Rows from block 7, named by matrix and row number. Rows with one number belong to one neuron. Each number is 200 + 40 x the weight over the matrix's rms, rounded and kept within 0 to 999. All counts start at 0.
# fc1: MLP up (model.blocks.7.mlp.fc1.weight, 1152x192), inputs 96-191
# fc2: MLP down (model.blocks.7.mlp.fc2.weight, 192x1152, transposed), outputs 96-191
fc1.1054,152,252,218,167,209,169,221,132,146,220,146,222,160,212,198,172,213,176,218,169,117,131,216,165,214,259,188,182,185,151,182,204,165,158,231,258,171,107,196,176,153,146,174,214,159,76,183,228,196,225,95,257,167,197,251,247,211,173,197,244,199,114,146,227,213,237,132,186,193,232,211,185,170,187,202,167,231,155,190,255,212,179,181,242,246,192,153,170,217,157,230,238,184,247,207,184
fc1.1055,250,212,176,235,299,176,206,185,221,148,219,250,197,222,177,137,340,222,158,228,179,268,212,183,247,279,193,186,250,200,146,239,209,160,245,153,215,282,212,236,202,243,163,257,202,259,203,263,221,155,130,196,209,229,187,153,231,305,232,233,180,222,296,225,200,236,211,160,245,130,220,194,226,219,207,184,176,212,237,222,194,163,237,304,269,227,238,226,202,202,232,283,230,201,202,177
fc1.1056,211,214,201,219,173,226,211,147,181,189,81,177,194,191,169,156,208,138,171,211,142,193,168,236,219,217,163,175,214,168,250,257,224,275,191,174,166,152,272,270,202,255,247,233,285,200,225,183,138,123,60,218,237,179,177,198,249,198,169,243,251,223,219,252,200,153,187,222,146,218,155,233,221,203,226,178,249,161,171,154,295,151,192,204,161,176,201,355,190,285,212,154,183,213,174,190
fc1.1057,191,224,218,157,166,155,198,211,285,259,252,235,208,198,194,100,214,161,257,160,246,222,135,229,175,138,252,209,207,188,214,194,159,276,198,175,162,172,195,192,220,214,179,168,197,214,204,192,277,242,243,172,237,199,185,242,256,233,201,186,290,191,231,217,176,207,169,190,189,173,209,193,172,279,159,194,148,226,191,312,177,232,235,217,172,253,167,239,220,256,174,223,236,240,208,207
fc1.1058,183,191,196,196,214,225,208,155,211,155,239,177,227,246,209,224,145,188,188,212,200,224,239,196,225,232,156,212,203,197,174,200,192,211,190,251,225,163,127,198,201,158,153,213,180,242,204,202,215,194,173,192,147,205,268,134,227,228,189,243,215,199,158,221,217,177,194,178,207,194,209,162,159,236,201,235,207,174,163,198,200,229,175,210,198,203,149,120,121,241,175,187,245,248,171,126
fc1.1059,244,190,178,192,167,226,226,157,180,258,102,203,218,151,155,273,225,141,126,143,179,303,190,177,252,123,215,172,220,133,180,181,173,191,181,196,219,186,242,168,154,196,192,131,244,203,237,291,185,188,243,190,179,200,198,224,202,224,236,201,158,184,160,203,200,247,184,220,203,178,257,215,186,158,206,133,199,166,197,248,180,213,199,256,220,184,201,137,219,196,180,212,228,212,158,187
fc1.1060,213,220,252,159,242,230,229,200,171,157,177,169,183,233,110,249,213,147,176,227,179,241,171,185,191,171,199,219,146,195,237,210,191,157,183,195,242,209,193,229,263,267,189,241,168,234,221,144,216,248,156,242,228,281,261,225,247,236,181,161,214,160,182,285,197,230,167,224,177,264,219,186,177,239,200,211,169,183,220,199,143,210,203,217,216,100,201,167,198,208,160,195,197,246,206,257
fc1.1061,183,152,193,107,191,112,302,195,251,244,202,132,217,170,200,193,206,242,163,216,234,169,322,187,202,249,177,193,159,179,163,200,166,196,188,202,231,198,143,175,192,219,186,219,192,178,183,248,201,134,128,240,299,177,226,233,203,185,137,191,138,214,270,243,164,220,217,226,200,201,165,182,144,212,174,233,210,158,128,234,207,239,294,160,234,213,236,222,123,242,250,175,169,214,242,189
fc1.1062,197,256,185,123,146,217,197,180,232,164,170,168,183,275,249,177,93,234,196,119,209,267,156,186,252,153,199,199,167,228,273,174,144,227,169,185,217,200,178,192,150,229,233,240,170,194,197,169,204,217,208,193,192,281,205,211,214,270,206,185,230,197,122,290,138,161,214,204,178,212,213,231,196,262,188,209,222,187,136,218,239,179,201,206,200,127,204,223,169,226,270,206,185,235,170,208
fc1.1063,268,244,189,128,205,169,128,208,165,214,121,224,131,225,198,197,222,238,233,228,191,177,234,205,275,220,201,214,251,179,227,203,183,232,242,127,154,222,180,198,204,201,237,180,158,207,178,211,187,161,191,253,203,260,205,137,251,188,283,257,250,254,216,154,245,164,214,204,242,227,119,177,190,218,224,183,203,192,151,207,166,240,240,107,208,208,123,207,137,182,163,227,234,175,177,261
fc1.1064,180,202,221,224,210,154,203,192,179,245,189,198,155,235,176,192,159,178,194,151,231,265,205,201,229,138,193,218,200,219,223,175,216,176,224,209,247,249,163,218,172,206,177,203,180,164,237,181,229,270,252,224,150,203,220,165,210,216,260,187,214,174,179,230,172,198,193,182,193,228,173,220,174,208,194,172,192,209,254,218,276,185,196,218,164,235,208,144,197,185,148,183,221,208,158,258
fc1.1065,241,208,164,153,281,182,177,207,228,220,182,166,198,221,263,140,178,217,141,190,181,197,266,182,192,209,187,145,159,237,210,231,237,281,238,182,208,172,132,258,210,185,152,157,160,237,192,233,146,215,178,229,227,205,215,163,230,185,134,235,199,166,154,222,146,190,199,148,269,175,167,203,202,223,228,223,214,235,164,218,135,166,158,195,146,224,184,64,182,230,194,234,222,242,138,139
fc1.1066,200,250,206,256,174,261,194,179,240,253,189,142,248,221,228,238,184,249,229,234,275,194,222,124,281,196,202,287,238,181,224,237,188,190,195,293,184,236,234,189,214,246,122,166,203,244,156,152,258,260,234,251,193,215,215,147,186,267,175,219,249,207,242,166,132,180,183,233,215,112,178,103,184,252,186,231,223,198,147,200,200,266,184,220,235,199,244,216,250,177,251,231,231,190,207,211
fc1.1067,236,245,313,281,206,217,170,263,190,98,167,198,247,225,135,240,186,273,236,136,285,252,176,227,185,118,287,194,237,217,194,229,192,217,207,207,203,270,179,217,223,291,294,251,228,171,185,175,183,261,229,184,242,189,211,171,209,186,168,164,143,191,168,185,189,207,249,205,196,178,162,239,153,239,262,184,191,142,186,129,239,137,215,169,142,158,148,176,262,257,138,300,244,246,226,171
fc1.1068,199,169,180,220,193,204,171,164,241,145,315,205,228,168,240,221,188,192,132,237,255,124,113,260,209,191,209,136,176,215,190,209,273,244,188,177,239,216,195,166,224,248,218,228,188,204,222,207,238,205,256,215,235,225,273,157,223,245,207,254,139,251,135,281,170,254,242,154,181,136,155,261,259,178,183,245,173,191,164,245,263,154,191,230,171,178,195,281,159,207,216,209,263,183,253,217
fc1.1069,169,288,155,152,203,149,268,266,239,195,152,173,207,140,192,217,230,236,178,175,205,238,203,204,127,187,127,145,239,189,217,219,174,173,213,252,173,261,126,207,264,146,234,215,208,226,226,186,198,197,239,218,171,239,204,166,218,248,230,168,109,181,255,201,147,209,166,196,172,247,140,125,229,167,159,246,211,234,241,221,192,203,152,200,229,191,121,185,223,182,240,145,249,205,193,178
fc1.1070,277,192,201,198,193,184,191,221,257,222,194,138,231,179,210,182,177,220,184,207,202,223,192,195,281,194,224,156,228,221,135,234,223,220,220,187,160,243,219,219,192,234,243,130,222,282,216,205,125,209,160,254,118,226,198,161,197,233,183,238,184,209,212,223,195,196,204,198,197,141,219,175,172,199,263,174,190,231,147,190,175,260,166,204,158,159,211,160,193,206,226,178,179,215,142,158
fc1.1071,245,197,95,175,202,254,180,212,213,196,181,170,259,233,279,170,227,179,162,209,173,178,329,213,174,218,371,172,150,230,181,187,180,263,223,192,241,231,218,244,295,197,171,241,239,242,311,233,150,116,173,221,207,231,222,184,179,156,151,182,181,192,92,174,221,205,209,238,253,241,156,234,232,236,221,227,205,224,195,236,284,205,220,204,278,191,239,217,291,215,226,225,187,247,154,147
fc1.1072,124,186,170,192,189,236,151,123,175,234,169,161,198,228,230,207,162,128,235,245,265,200,128,221,253,267,136,206,192,183,198,223,145,200,205,217,169,259,175,227,154,195,181,203,210,188,150,200,143,230,239,178,211,224,199,186,211,248,247,230,195,203,203,167,247,239,232,247,183,325,185,144,184,264,227,136,195,232,153,202,168,221,194,246,192,145,174,239,199,177,232,173,239,241,181,247
fc1.1073,223,191,256,233,147,196,172,171,208,176,186,197,188,204,160,184,242,231,183,219,187,226,249,245,256,161,249,207,256,217,193,211,269,181,210,210,170,226,236,242,174,206,181,190,177,217,227,193,219,176,122,185,334,156,258,242,190,285,255,212,129,142,204,234,193,214,191,173,177,153,228,207,125,230,140,192,192,184,213,200,245,205,188,199,205,265,191,235,244,191,203,226,193,177,179,236
fc1.1074,191,153,164,224,230,234,264,281,188,172,170,213,242,247,162,197,151,205,175,197,152,191,211,199,158,188,270,202,178,226,193,194,247,182,259,163,204,206,299,277,176,228,231,215,180,240,219,261,195,228,214,215,229,187,200,210,173,139,189,212,180,230,212,186,199,198,237,161,211,233,100,241,271,323,245,175,221,137,176,208,231,170,262,207,248,146,144,190,181,176,168,187,183,121,211,212
fc1.1075,167,174,162,149,199,223,106,192,250,243,157,182,213,241,235,210,222,165,193,184,171,215,257,221,176,246,157,248,203,260,142,264,185,152,241,212,244,152,185,203,195,146,161,202,140,249,190,187,185,223,125,199,214,227,297,196,270,218,199,176,190,211,220,250,144,109,189,194,239,245,229,179,149,185,195,282,231,214,166,188,240,184,150,243,151,130,191,139,178,151,203,243,223,255,207,219
fc1.1076,186,190,195,165,220,258,170,203,229,184,166,214,175,192,158,140,184,200,236,211,163,196,165,198,161,228,200,199,171,197,253,202,222,195,233,212,225,193,233,236,186,221,193,229,212,123,185,193,197,221,174,237,173,246,175,221,188,129,166,207,230,201,151,160,221,193,168,221,228,246,202,194,149,206,147,209,199,215,196,223,178,192,220,215,210,164,152,235,184,225,176,236,106,231,204,176
fc1.1077,247,172,177,182,206,138,267,184,293,259,220,213,220,152,266,201,229,224,150,190,189,303,163,201,199,197,95,210,124,231,203,172,201,241,253,183,195,180,167,205,203,233,257,241,126,176,239,189,255,268,216,240,178,355,230,141,230,175,246,233,208,207,203,196,210,190,205,171,175,213,187,283,233,217,259,251,165,174,197,224,165,156,257,209,244,246,203,168,150,251,155,222,199,262,203,222
fc1.1078,161,222,226,284,178,279,217,204,189,177,130,164,167,157,194,221,241,169,188,193,182,207,175,237,152,244,189,224,170,273,255,270,211,304,185,207,262,163,249,269,170,244,206,214,304,240,175,214,206,158,205,253,211,144,207,229,261,237,166,180,258,155,216,200,250,216,265,214,229,200,144,133,179,235,148,225,192,201,156,237,323,221,150,184,207,212,245,303,276,226,255,203,165,331,145,224
fc1.1079,221,162,234,141,272,222,182,281,165,341,199,252,158,206,219,158,250,228,202,196,203,162,224,210,132,205,102,165,175,179,238,262,267,254,200,243,217,170,290,204,199,295,151,239,198,240,188,170,171,222,198,237,198,148,189,234,230,253,220,164,191,221,112,200,218,241,223,204,186,254,244,216,248,102,193,199,250,189,147,151,251,260,223,244,246,220,151,169,154,185,253,154,144,177,175,193
fc1.1080,246,221,168,158,210,226,132,241,206,200,182,191,74,167,190,281,185,117,222,184,171,207,169,186,216,206,197,206,195,269,166,229,177,185,201,244,193,280,200,235,234,230,180,163,232,197,188,226,226,241,172,201,202,160,297,123,251,276,184,151,241,159,198,222,121,259,203,226,252,184,219,248,224,116,225,221,247,179,290,181,198,215,214,168,172,204,209,202,138,231,196,175,122,188,212,150
fc1.1081,258,168,236,189,158,172,290,134,241,182,165,171,241,227,227,175,220,307,246,192,256,248,158,77,220,235,145,160,200,232,210,229,170,202,182,156,171,243,146,269,299,176,127,170,144,174,297,188,249,270,189,177,213,256,174,217,215,240,141,206,183,256,204,133,243,276,268,172,205,246,240,195,218,253,186,219,207,159,170,196,253,251,254,219,185,178,256,177,239,294,290,178,246,251,207,276
fc1.1082,166,271,211,186,177,135,194,226,163,206,162,233,265,246,194,288,184,175,165,213,164,213,255,271,174,232,193,200,209,271,216,224,268,245,211,147,135,292,175,203,213,264,181,143,227,202,239,207,289,240,192,161,211,153,177,235,250,167,184,209,277,143,202,153,209,197,183,178,270,232,203,184,226,261,247,164,219,254,210,170,307,191,240,248,199,216,187,213,241,235,224,173,200,233,282,220
fc1.1083,121,179,143,185,210,194,225,319,171,209,151,200,186,209,200,178,110,181,175,187,199,186,104,197,257,175,221,181,215,205,152,219,170,238,210,187,175,192,193,231,160,201,206,239,185,192,199,226,236,228,172,189,175,230,191,208,187,160,209,188,188,175,155,185,246,150,171,227,205,167,226,214,172,237,184,183,222,250,154,227,191,180,211,219,187,187,171,174,196,169,172,161,225,190,200,185
fc1.1084,180,194,222,212,216,182,196,212,189,222,163,193,204,159,197,211,212,165,123,248,234,241,132,188,175,154,91,230,264,176,226,190,236,208,198,180,136,248,180,219,202,250,144,161,188,215,250,195,182,266,176,168,262,222,262,179,206,235,173,220,177,193,249,191,206,212,233,225,154,210,198,206,130,289,231,196,209,186,123,233,164,175,138,243,173,172,202,189,231,224,210,149,171,250,237,199
fc1.1085,163,157,189,215,200,159,175,191,222,272,168,160,149,258,207,154,180,129,216,162,213,212,162,207,186,202,194,203,210,165,225,203,169,191,269,213,201,212,124,250,170,211,172,193,213,203,175,258,123,207,160,217,174,146,259,190,269,173,165,160,128,172,147,238,154,162,175,210,238,219,206,192,188,145,234,236,168,199,156,203,210,204,160,181,172,198,212,158,132,191,173,200,128,200,180,147
fc1.1086,91,150,182,190,182,176,155,158,230,208,177,190,177,162,192,192,195,187,195,218,191,217,180,218,251,187,163,122,179,181,194,196,186,194,170,143,256,174,197,184,168,189,211,237,169,238,303,214,163,230,171,209,248,237,250,232,178,204,234,173,180,210,188,223,221,206,195,204,225,225,224,246,218,208,160,172,203,229,200,158,186,201,247,163,232,209,227,221,124,213,166,107,225,212,226,110
fc1.1087,177,208,197,230,205,225,192,218,200,218,124,153,223,190,142,167,140,251,286,214,172,208,155,196,130,246,209,174,176,144,165,238,202,227,193,193,199,165,184,238,197,234,177,245,184,189,181,156,203,261,200,156,202,145,206,186,161,183,190,195,110,195,188,233,111,174,146,185,188,185,194,150,172,134,187,147,172,190,188,195,264,217,116,286,226,163,105,158,195,179,174,190,128,237,235,212
fc1.1088,157,295,331,173,224,205,259,170,222,159,160,179,241,250,180,191,141,247,185,166,200,192,198,241,152,209,192,229,189,186,220,177,288,202,215,344,177,236,129,152,181,252,259,242,193,208,326,209,289,126,232,278,159,230,150,121,179,247,232,209,269,197,188,156,149,212,184,204,145,219,198,230,175,214,154,168,190,203,290,137,276,149,178,203,126,208,181,147,281,236,198,160,189,217,266,154
fc1.1089,180,182,185,173,214,220,178,200,176,285,191,263,249,248,197,181,227,167,188,175,155,168,171,169,242,230,235,199,237,166,223,273,220,237,213,126,281,250,159,209,188,159,235,159,170,217,241,228,234,92,193,218,213,266,272,221,205,194,199,271,177,207,219,187,209,154,201,177,196,207,142,207,298,233,215,196,321,190,283,197,207,185,223,180,187,179,131,161,211,205,207,185,229,207,233,216
fc2.1054,139,156,191,233,205,252,193,210,171,319,229,192,191,154,254,238,136,295,244,163,166,160,197,194,195,148,234,198,183,267,145,208,212,193,149,147,266,245,238,231,233,160,218,174,155,211,194,239,167,209,241,194,202,185,123,80,235,227,211,83,117,229,189,174,190,135,180,171,173,188,225,179,143,221,209,221,191,165,199,109,167,192,118,287,261,179,217,281,186,237,200,168,204,142,258,236
fc2.1055,157,193,198,116,179,179,198,195,286,229,130,183,237,198,172,234,183,231,189,264,214,192,193,245,248,193,190,188,249,168,199,74,153,211,204,243,223,191,178,216,177,149,230,143,195,188,168,92,188,186,172,196,126,153,166,223,214,156,207,166,207,190,199,120,211,160,207,241,164,143,208,226,268,178,224,244,220,170,273,213,216,185,209,195,101,213,199,135,300,199,206,205,231,208,210,178
fc2.1056,176,207,197,271,252,226,184,188,207,226,231,197,204,263,196,191,282,188,178,164,178,224,157,163,63,213,156,249,91,149,275,139,252,180,153,236,154,195,245,184,203,169,185,223,226,258,151,232,176,164,126,180,157,188,200,138,134,222,193,196,161,227,121,208,189,138,180,312,221,162,176,193,141,133,160,182,173,230,160,149,138,206,133,191,189,192,193,181,153,168,263,174,204,139,208,218
fc2.1057,197,202,215,234,213,175,151,192,109,257,147,263,159,206,208,181,237,231,262,231,179,223,167,197,292,134,195,230,168,221,209,159,117,178,181,239,106,204,279,191,251,185,216,203,227,206,184,244,204,186,205,222,189,218,128,216,228,238,233,177,219,205,200,234,195,230,100,203,219,205,198,229,180,136,164,236,181,226,211,115,219,191,166,295,293,233,199,158,204,191,187,210,191,146,149,161
fc2.1058,227,196,235,190,220,163,121,265,223,206,281,190,210,226,149,169,204,186,203,239,229,247,242,215,284,197,149,182,183,159,209,229,242,200,206,242,267,197,156,169,213,185,158,241,176,202,264,187,205,117,152,237,195,244,214,242,201,302,204,221,229,224,199,164,189,258,156,231,209,145,175,185,128,269,202,190,205,178,187,225,287,174,217,176,200,136,167,124,151,176,156,161,216,206,160,175
fc2.1059,191,260,173,151,127,189,201,148,218,252,174,144,183,217,230,199,247,219,204,195,182,185,224,121,146,194,251,182,186,269,178,173,215,244,245,197,198,119,246,162,257,177,198,187,205,196,179,183,213,155,175,265,160,170,252,206,168,169,121,164,202,199,156,265,268,231,233,162,133,156,243,112,286,113,274,215,222,143,222,144,212,255,286,76,255,236,229,208,212,101,167,141,198,214,268,254
fc2.1060,214,215,229,209,182,208,137,204,223,168,218,184,258,177,214,166,276,128,295,221,207,205,223,196,191,215,208,208,160,136,202,260,195,252,184,205,222,219,278,268,118,164,208,259,219,187,265,231,187,211,114,162,245,179,192,236,255,246,222,205,120,197,206,165,229,177,211,213,188,240,143,155,212,234,190,209,209,203,236,194,249,201,231,191,221,190,259,156,153,184,123,137,216,153,173,205
fc2.1061,275,236,172,176,158,223,112,203,184,210,212,233,171,178,149,218,246,200,255,188,205,151,90,209,161,213,231,213,198,235,174,210,211,261,193,232,206,206,163,254,210,212,160,179,202,163,222,214,165,282,199,220,159,276,184,260,282,217,220,152,169,233,156,196,187,227,203,202,220,243,168,157,205,184,183,189,198,202,213,286,189,202,143,193,228,187,174,166,147,265,146,196,256,231,158,169
fc2.1062,219,240,198,130,138,196,260,206,208,217,202,212,188,159,236,262,234,181,200,165,139,214,238,223,207,168,199,183,212,171,197,239,178,219,174,217,183,153,192,195,213,199,183,187,245,197,185,188,192,140,135,169,207,224,176,269,207,140,141,196,172,215,183,209,236,253,192,203,209,219,219,191,206,141,151,209,155,132,206,193,138,201,195,189,152,230,169,157,170,255,187,225,227,255,205,143
fc2.1063,182,233,209,179,235,196,217,122,241,179,215,181,258,182,193,266,119,173,287,129,141,161,238,141,134,187,171,248,189,165,164,161,206,126,241,181,254,234,182,239,221,248,251,197,250,212,186,186,235,232,144,232,224,146,270,171,235,221,136,146,215,116,215,240,201,238,160,211,210,183,159,208,206,264,156,155,200,239,187,153,221,193,146,258,283,208,223,199,165,210,157,150,242,186,170,137
fc2.1064,271,219,209,244,173,194,214,192,236,206,182,232,213,209,137,171,213,214,193,238,241,141,179,168,201,261,203,166,219,196,231,246,191,210,226,321,196,208,193,232,188,133,220,210,198,222,182,250,181,217,172,246,241,212,192,204,229,274,254,194,182,276,122,170,146,164,166,223,198,216,237,176,200,167,226,248,216,240,207,268,190,182,171,208,176,169,161,171,147,251,237,191,250,195,240,234
fc2.1065,221,190,189,187,268,174,169,232,218,211,246,230,211,182,249,166,195,159,197,246,187,223,270,181,268,222,212,133,213,148,219,262,224,258,303,233,268,152,142,178,212,170,177,196,126,189,283,232,145,232,155,240,241,223,224,216,242,266,180,281,161,190,164,235,194,235,172,233,260,158,183,151,173,189,146,185,178,151,194,262,246,138,231,206,195,191,215,112,159,173,145,235,234,176,154,199
fc2.1066,244,162,146,253,190,269,144,201,171,180,286,259,183,202,209,225,200,151,167,228,125,174,192,211,195,167,307,133,172,231,167,199,175,213,193,234,211,146,98,238,195,177,179,244,200,196,198,219,192,189,218,230,237,206,249,205,247,233,269,127,168,201,123,199,235,297,193,158,228,252,243,231,157,135,172,231,149,216,218,256,184,229,228,183,145,189,225,240,200,215,158,122,258,311,153,141
fc2.1067,252,122,235,185,167,186,227,217,175,210,190,156,160,185,173,146,207,235,196,230,163,259,230,190,199,139,259,153,245,172,231,206,195,243,228,200,162,213,154,180,201,231,146,171,205,210,195,250,222,206,165,204,209,187,241,170,169,191,170,250,205,158,211,185,189,217,206,228,165,204,167,192,124,271,134,209,239,163,172,242,271,177,180,222,184,205,198,175,154,172,245,167,235,195,202,216
fc2.1068,132,234,175,173,158,190,232,237,263,167,115,276,243,196,177,198,142,206,259,141,90,273,193,291,232,166,216,223,217,114,220,162,245,203,187,195,164,238,208,210,234,219,237,253,185,182,211,226,167,226,250,176,138,210,169,207,270,220,212,170,227,215,188,136,185,177,184,190,206,179,206,204,224,126,119,202,274,178,227,233,204,181,142,219,178,223,231,131,198,141,250,122,274,220,174,240
fc2.1069,140,185,225,203,247,260,237,161,243,235,234,183,151,145,237,225,132,217,235,204,192,136,180,151,220,190,212,165,231,249,234,210,187,213,184,215,240,151,176,195,153,268,215,181,151,200,173,184,209,167,98,165,225,171,179,212,184,116,231,210,220,205,194,174,178,295,227,215,212,133,182,177,182,188,257,216,190,255,231,196,248,223,133,130,179,193,178,182,167,243,153,223,202,176,203,115
fc2.1070,129,154,183,146,212,151,174,186,271,256,173,200,231,174,128,230,171,168,182,291,166,228,209,200,156,195,234,240,119,219,225,212,193,210,117,164,238,280,189,188,181,209,265,196,179,112,236,188,203,229,155,175,248,217,230,219,133,182,127,154,120,216,212,274,196,187,217,227,207,222,211,251,168,158,127,187,216,212,188,243,218,215,130,211,199,229,244,171,205,191,117,194,190,136,224,217
fc2.1071,197,123,207,251,254,234,255,186,162,146,279,198,226,191,201,172,188,213,210,223,217,234,155,169,227,188,142,175,193,121,138,214,174,120,225,196,204,200,173,163,242,231,183,172,203,242,182,215,213,218,185,224,230,220,200,166,207,191,276,224,169,212,224,190,146,232,171,204,211,159,171,214,225,142,219,138,188,223,199,214,235,175,233,170,242,178,178,190,202,177,173,171,204,223,240,223
fc2.1072,267,266,161,118,275,156,199,241,221,192,106,224,192,195,288,165,219,245,163,193,199,222,254,141,175,209,182,210,174,146,184,139,239,269,204,146,180,200,180,210,227,173,153,214,205,232,158,273,252,208,216,158,113,176,254,263,184,235,130,125,133,245,202,231,179,172,225,162,166,205,206,256,244,208,229,197,246,163,220,172,219,180,165,172,100,185,200,222,148,166,189,202,198,240,158,179
fc2.1073,229,209,176,190,193,199,235,171,155,146,169,159,245,142,208,170,152,237,177,239,232,203,147,199,179,284,210,195,150,185,195,154,176,159,141,238,206,170,170,269,205,232,199,97,172,237,71,249,203,198,211,285,170,257,96,174,146,144,221,246,202,230,146,211,149,211,131,259,226,193,227,187,133,256,164,172,185,165,188,200,193,198,232,226,160,135,226,263,230,215,240,225,95,190,212,200
fc2.1074,138,241,185,151,144,120,244,194,235,180,172,171,191,155,229,201,171,165,247,213,173,254,191,173,203,177,239,160,214,219,177,249,277,242,241,198,214,146,166,179,144,201,208,243,174,85,202,186,123,185,49,207,196,132,253,234,210,245,202,158,154,206,168,116,178,237,167,222,168,269,182,190,174,205,132,220,194,168,178,206,225,152,167,218,164,197,181,155,219,195,186,178,191,152,199,226
fc2.1075,143,225,191,173,155,170,184,217,199,237,230,241,180,168,152,132,203,229,254,205,212,190,313,179,287,191,165,155,195,181,185,269,272,188,262,164,250,212,169,221,185,208,175,255,159,177,287,214,164,177,156,225,240,203,269,216,203,294,148,229,205,201,236,188,92,220,144,259,219,196,182,189,159,186,189,207,221,190,216,230,228,198,221,223,161,156,216,115,181,178,192,226,209,201,141,146
fc2.1076,183,211,123,133,139,203,261,180,150,184,178,212,234,196,231,226,200,185,241,184,227,249,215,193,176,244,160,183,201,223,168,224,160,207,241,169,234,148,171,178,210,203,132,215,247,203,150,222,159,175,186,199,188,275,217,177,183,222,208,231,153,184,259,147,165,181,179,191,212,242,163,175,167,222,188,175,159,162,215,185,176,251,183,192,201,219,271,214,186,181,234,261,215,186,200,223
fc2.1077,233,247,151,193,179,201,226,161,152,107,216,173,141,186,228,142,210,256,201,225,236,180,146,256,215,171,203,199,237,224,179,193,201,165,203,200,246,144,149,267,191,285,240,181,220,195,192,181,206,243,171,295,224,214,253,116,271,141,194,230,167,232,151,225,164,240,186,247,222,199,218,140,162,186,196,178,269,224,79,156,223,176,249,186,92,203,156,178,226,133,215,167,206,171,224,158
fc2.1078,264,247,140,168,238,185,260,178,265,275,207,228,194,261,190,222,237,140,276,201,146,244,253,183,138,194,172,148,152,141,200,226,217,158,221,218,208,147,263,231,245,176,204,229,223,178,154,242,237,222,208,162,196,204,231,168,186,182,161,210,219,227,170,158,185,180,140,220,230,247,212,287,167,174,233,225,200,247,198,147,113,252,223,212,198,180,186,148,202,239,224,223,253,164,202,188
fc2.1079,201,133,260,125,189,247,221,233,317,210,215,125,185,149,115,135,224,219,153,163,160,221,235,231,216,243,212,272,236,261,205,203,131,185,152,213,177,170,174,214,159,195,122,198,286,138,225,150,176,188,248,224,177,204,266,190,271,194,207,240,194,169,234,164,211,207,237,232,169,152,246,200,176,231,263,216,269,147,247,320,171,183,146,233,224,188,155,214,213,165,205,256,313,181,215,197
fc2.1080,159,207,171,209,136,264,225,167,155,206,248,128,208,218,153,242,149,222,221,246,151,261,185,181,171,215,183,187,241,239,266,231,162,222,258,205,227,208,194,199,226,166,213,238,166,195,215,238,160,158,134,239,220,215,204,208,189,196,228,269,184,165,191,212,225,262,195,151,166,226,206,228,158,219,143,152,217,261,192,282,245,235,235,202,192,212,152,141,248,192,174,257,216,205,133,214
fc2.1081,202,253,223,230,121,228,247,191,212,234,208,216,150,225,198,155,106,215,211,240,141,123,169,139,202,222,195,182,211,177,249,205,223,252,180,178,232,180,209,171,171,174,205,203,221,178,139,162,196,185,220,184,246,120,137,77,179,174,195,203,171,176,156,158,181,199,174,166,204,228,204,167,179,215,234,189,222,127,218,188,270,241,223,291,192,132,183,236,167,206,220,236,139,222,97,166
fc2.1082,218,167,294,244,289,174,198,214,228,191,208,139,152,173,198,167,120,216,260,270,213,118,139,219,229,166,235,201,165,236,149,239,180,199,175,230,262,201,187,126,214,217,167,297,222,163,214,234,214,157,292,195,272,136,236,281,193,233,154,176,276,261,205,115,234,141,184,149,148,208,204,268,201,327,237,231,250,236,203,187,216,146,198,288,217,245,258,164,239,197,171,160,182,245,231,197
fc2.1083,206,172,190,188,221,218,216,204,244,242,194,302,181,154,255,207,291,204,225,183,163,201,202,189,349,215,235,166,180,160,200,171,216,192,149,222,213,203,237,177,179,162,200,158,188,180,199,196,284,122,197,195,110,208,158,230,208,165,209,163,116,241,188,169,187,142,259,129,192,169,162,123,217,166,241,147,222,168,199,172,264,238,152,294,225,151,245,243,195,194,196,193,176,217,224,200
fc2.1084,179,213,168,192,146,219,262,184,209,152,171,258,239,200,108,147,172,210,177,214,231,236,259,241,217,243,206,225,176,179,196,204,180,192,218,192,225,162,195,210,208,235,174,216,149,222,134,211,150,237,189,207,208,206,198,210,266,165,212,277,226,201,272,249,140,195,159,187,200,190,237,190,165,206,195,165,184,184,127,147,223,180,219,185,197,224,204,109,254,155,161,209,232,246,177,207
fc2.1085,175,274,204,147,219,161,177,211,201,206,253,167,204,222,143,88,177,204,259,222,203,212,240,220,291,170,173,135,227,178,210,191,250,224,251,217,254,199,200,248,182,211,192,265,266,174,288,209,188,186,154,304,239,226,276,197,213,298,192,194,165,149,187,220,195,251,186,229,215,184,178,173,177,206,219,199,144,134,182,180,251,133,275,214,184,224,216,90,144,198,203,176,247,197,135,150
fc2.1086,173,254,196,167,232,208,207,200,198,191,200,243,227,162,195,140,184,218,223,263,140,219,169,176,168,150,196,229,240,143,236,239,244,193,190,231,179,248,154,239,211,208,159,204,241,192,258,267,233,255,179,206,234,146,254,193,242,260,162,222,167,195,233,127,230,241,220,258,212,164,189,202,141,195,178,212,267,180,147,240,249,156,118,171,176,197,174,134,197,235,172,213,194,247,146,187
fc2.1087,259,178,207,145,247,199,242,182,215,202,184,179,233,171,223,165,165,163,156,215,172,203,155,153,202,207,223,176,210,211,205,166,239,219,229,215,236,198,222,192,220,229,218,210,213,229,214,179,143,235,219,218,184,177,153,152,180,124,202,123,198,189,218,175,211,110,230,268,230,225,212,275,133,220,178,203,197,132,221,202,173,144,257,183,217,200,201,140,215,181,250,203,139,171,149,202
fc2.1088,228,153,181,168,191,196,166,181,244,203,195,205,165,164,226,179,191,245,224,185,270,180,281,177,239,152,211,145,256,185,163,128,241,186,202,149,258,205,190,246,183,232,214,219,245,224,240,189,172,198,155,209,194,186,226,209,201,245,164,195,142,173,266,214,194,181,215,153,211,220,127,193,206,196,270,177,170,233,209,293,230,190,198,244,204,238,219,193,258,235,132,178,198,213,157,186
fc2.1089,188,231,248,207,223,205,209,185,251,194,207,262,150,183,198,170,199,263,221,169,166,198,137,174,170,105,189,227,213,178,247,208,252,144,278,266,252,225,110,281,224,184,170,198,186,200,234,227,211,196,147,186,240,240,194,204,218,174,177,255,175,213,232,216,229,183,204,230,184,172,200,158,212,187,154,167,261,239,189,197,248,188,216,182,225,173,234,193,147,167,193,184,153,188,172,210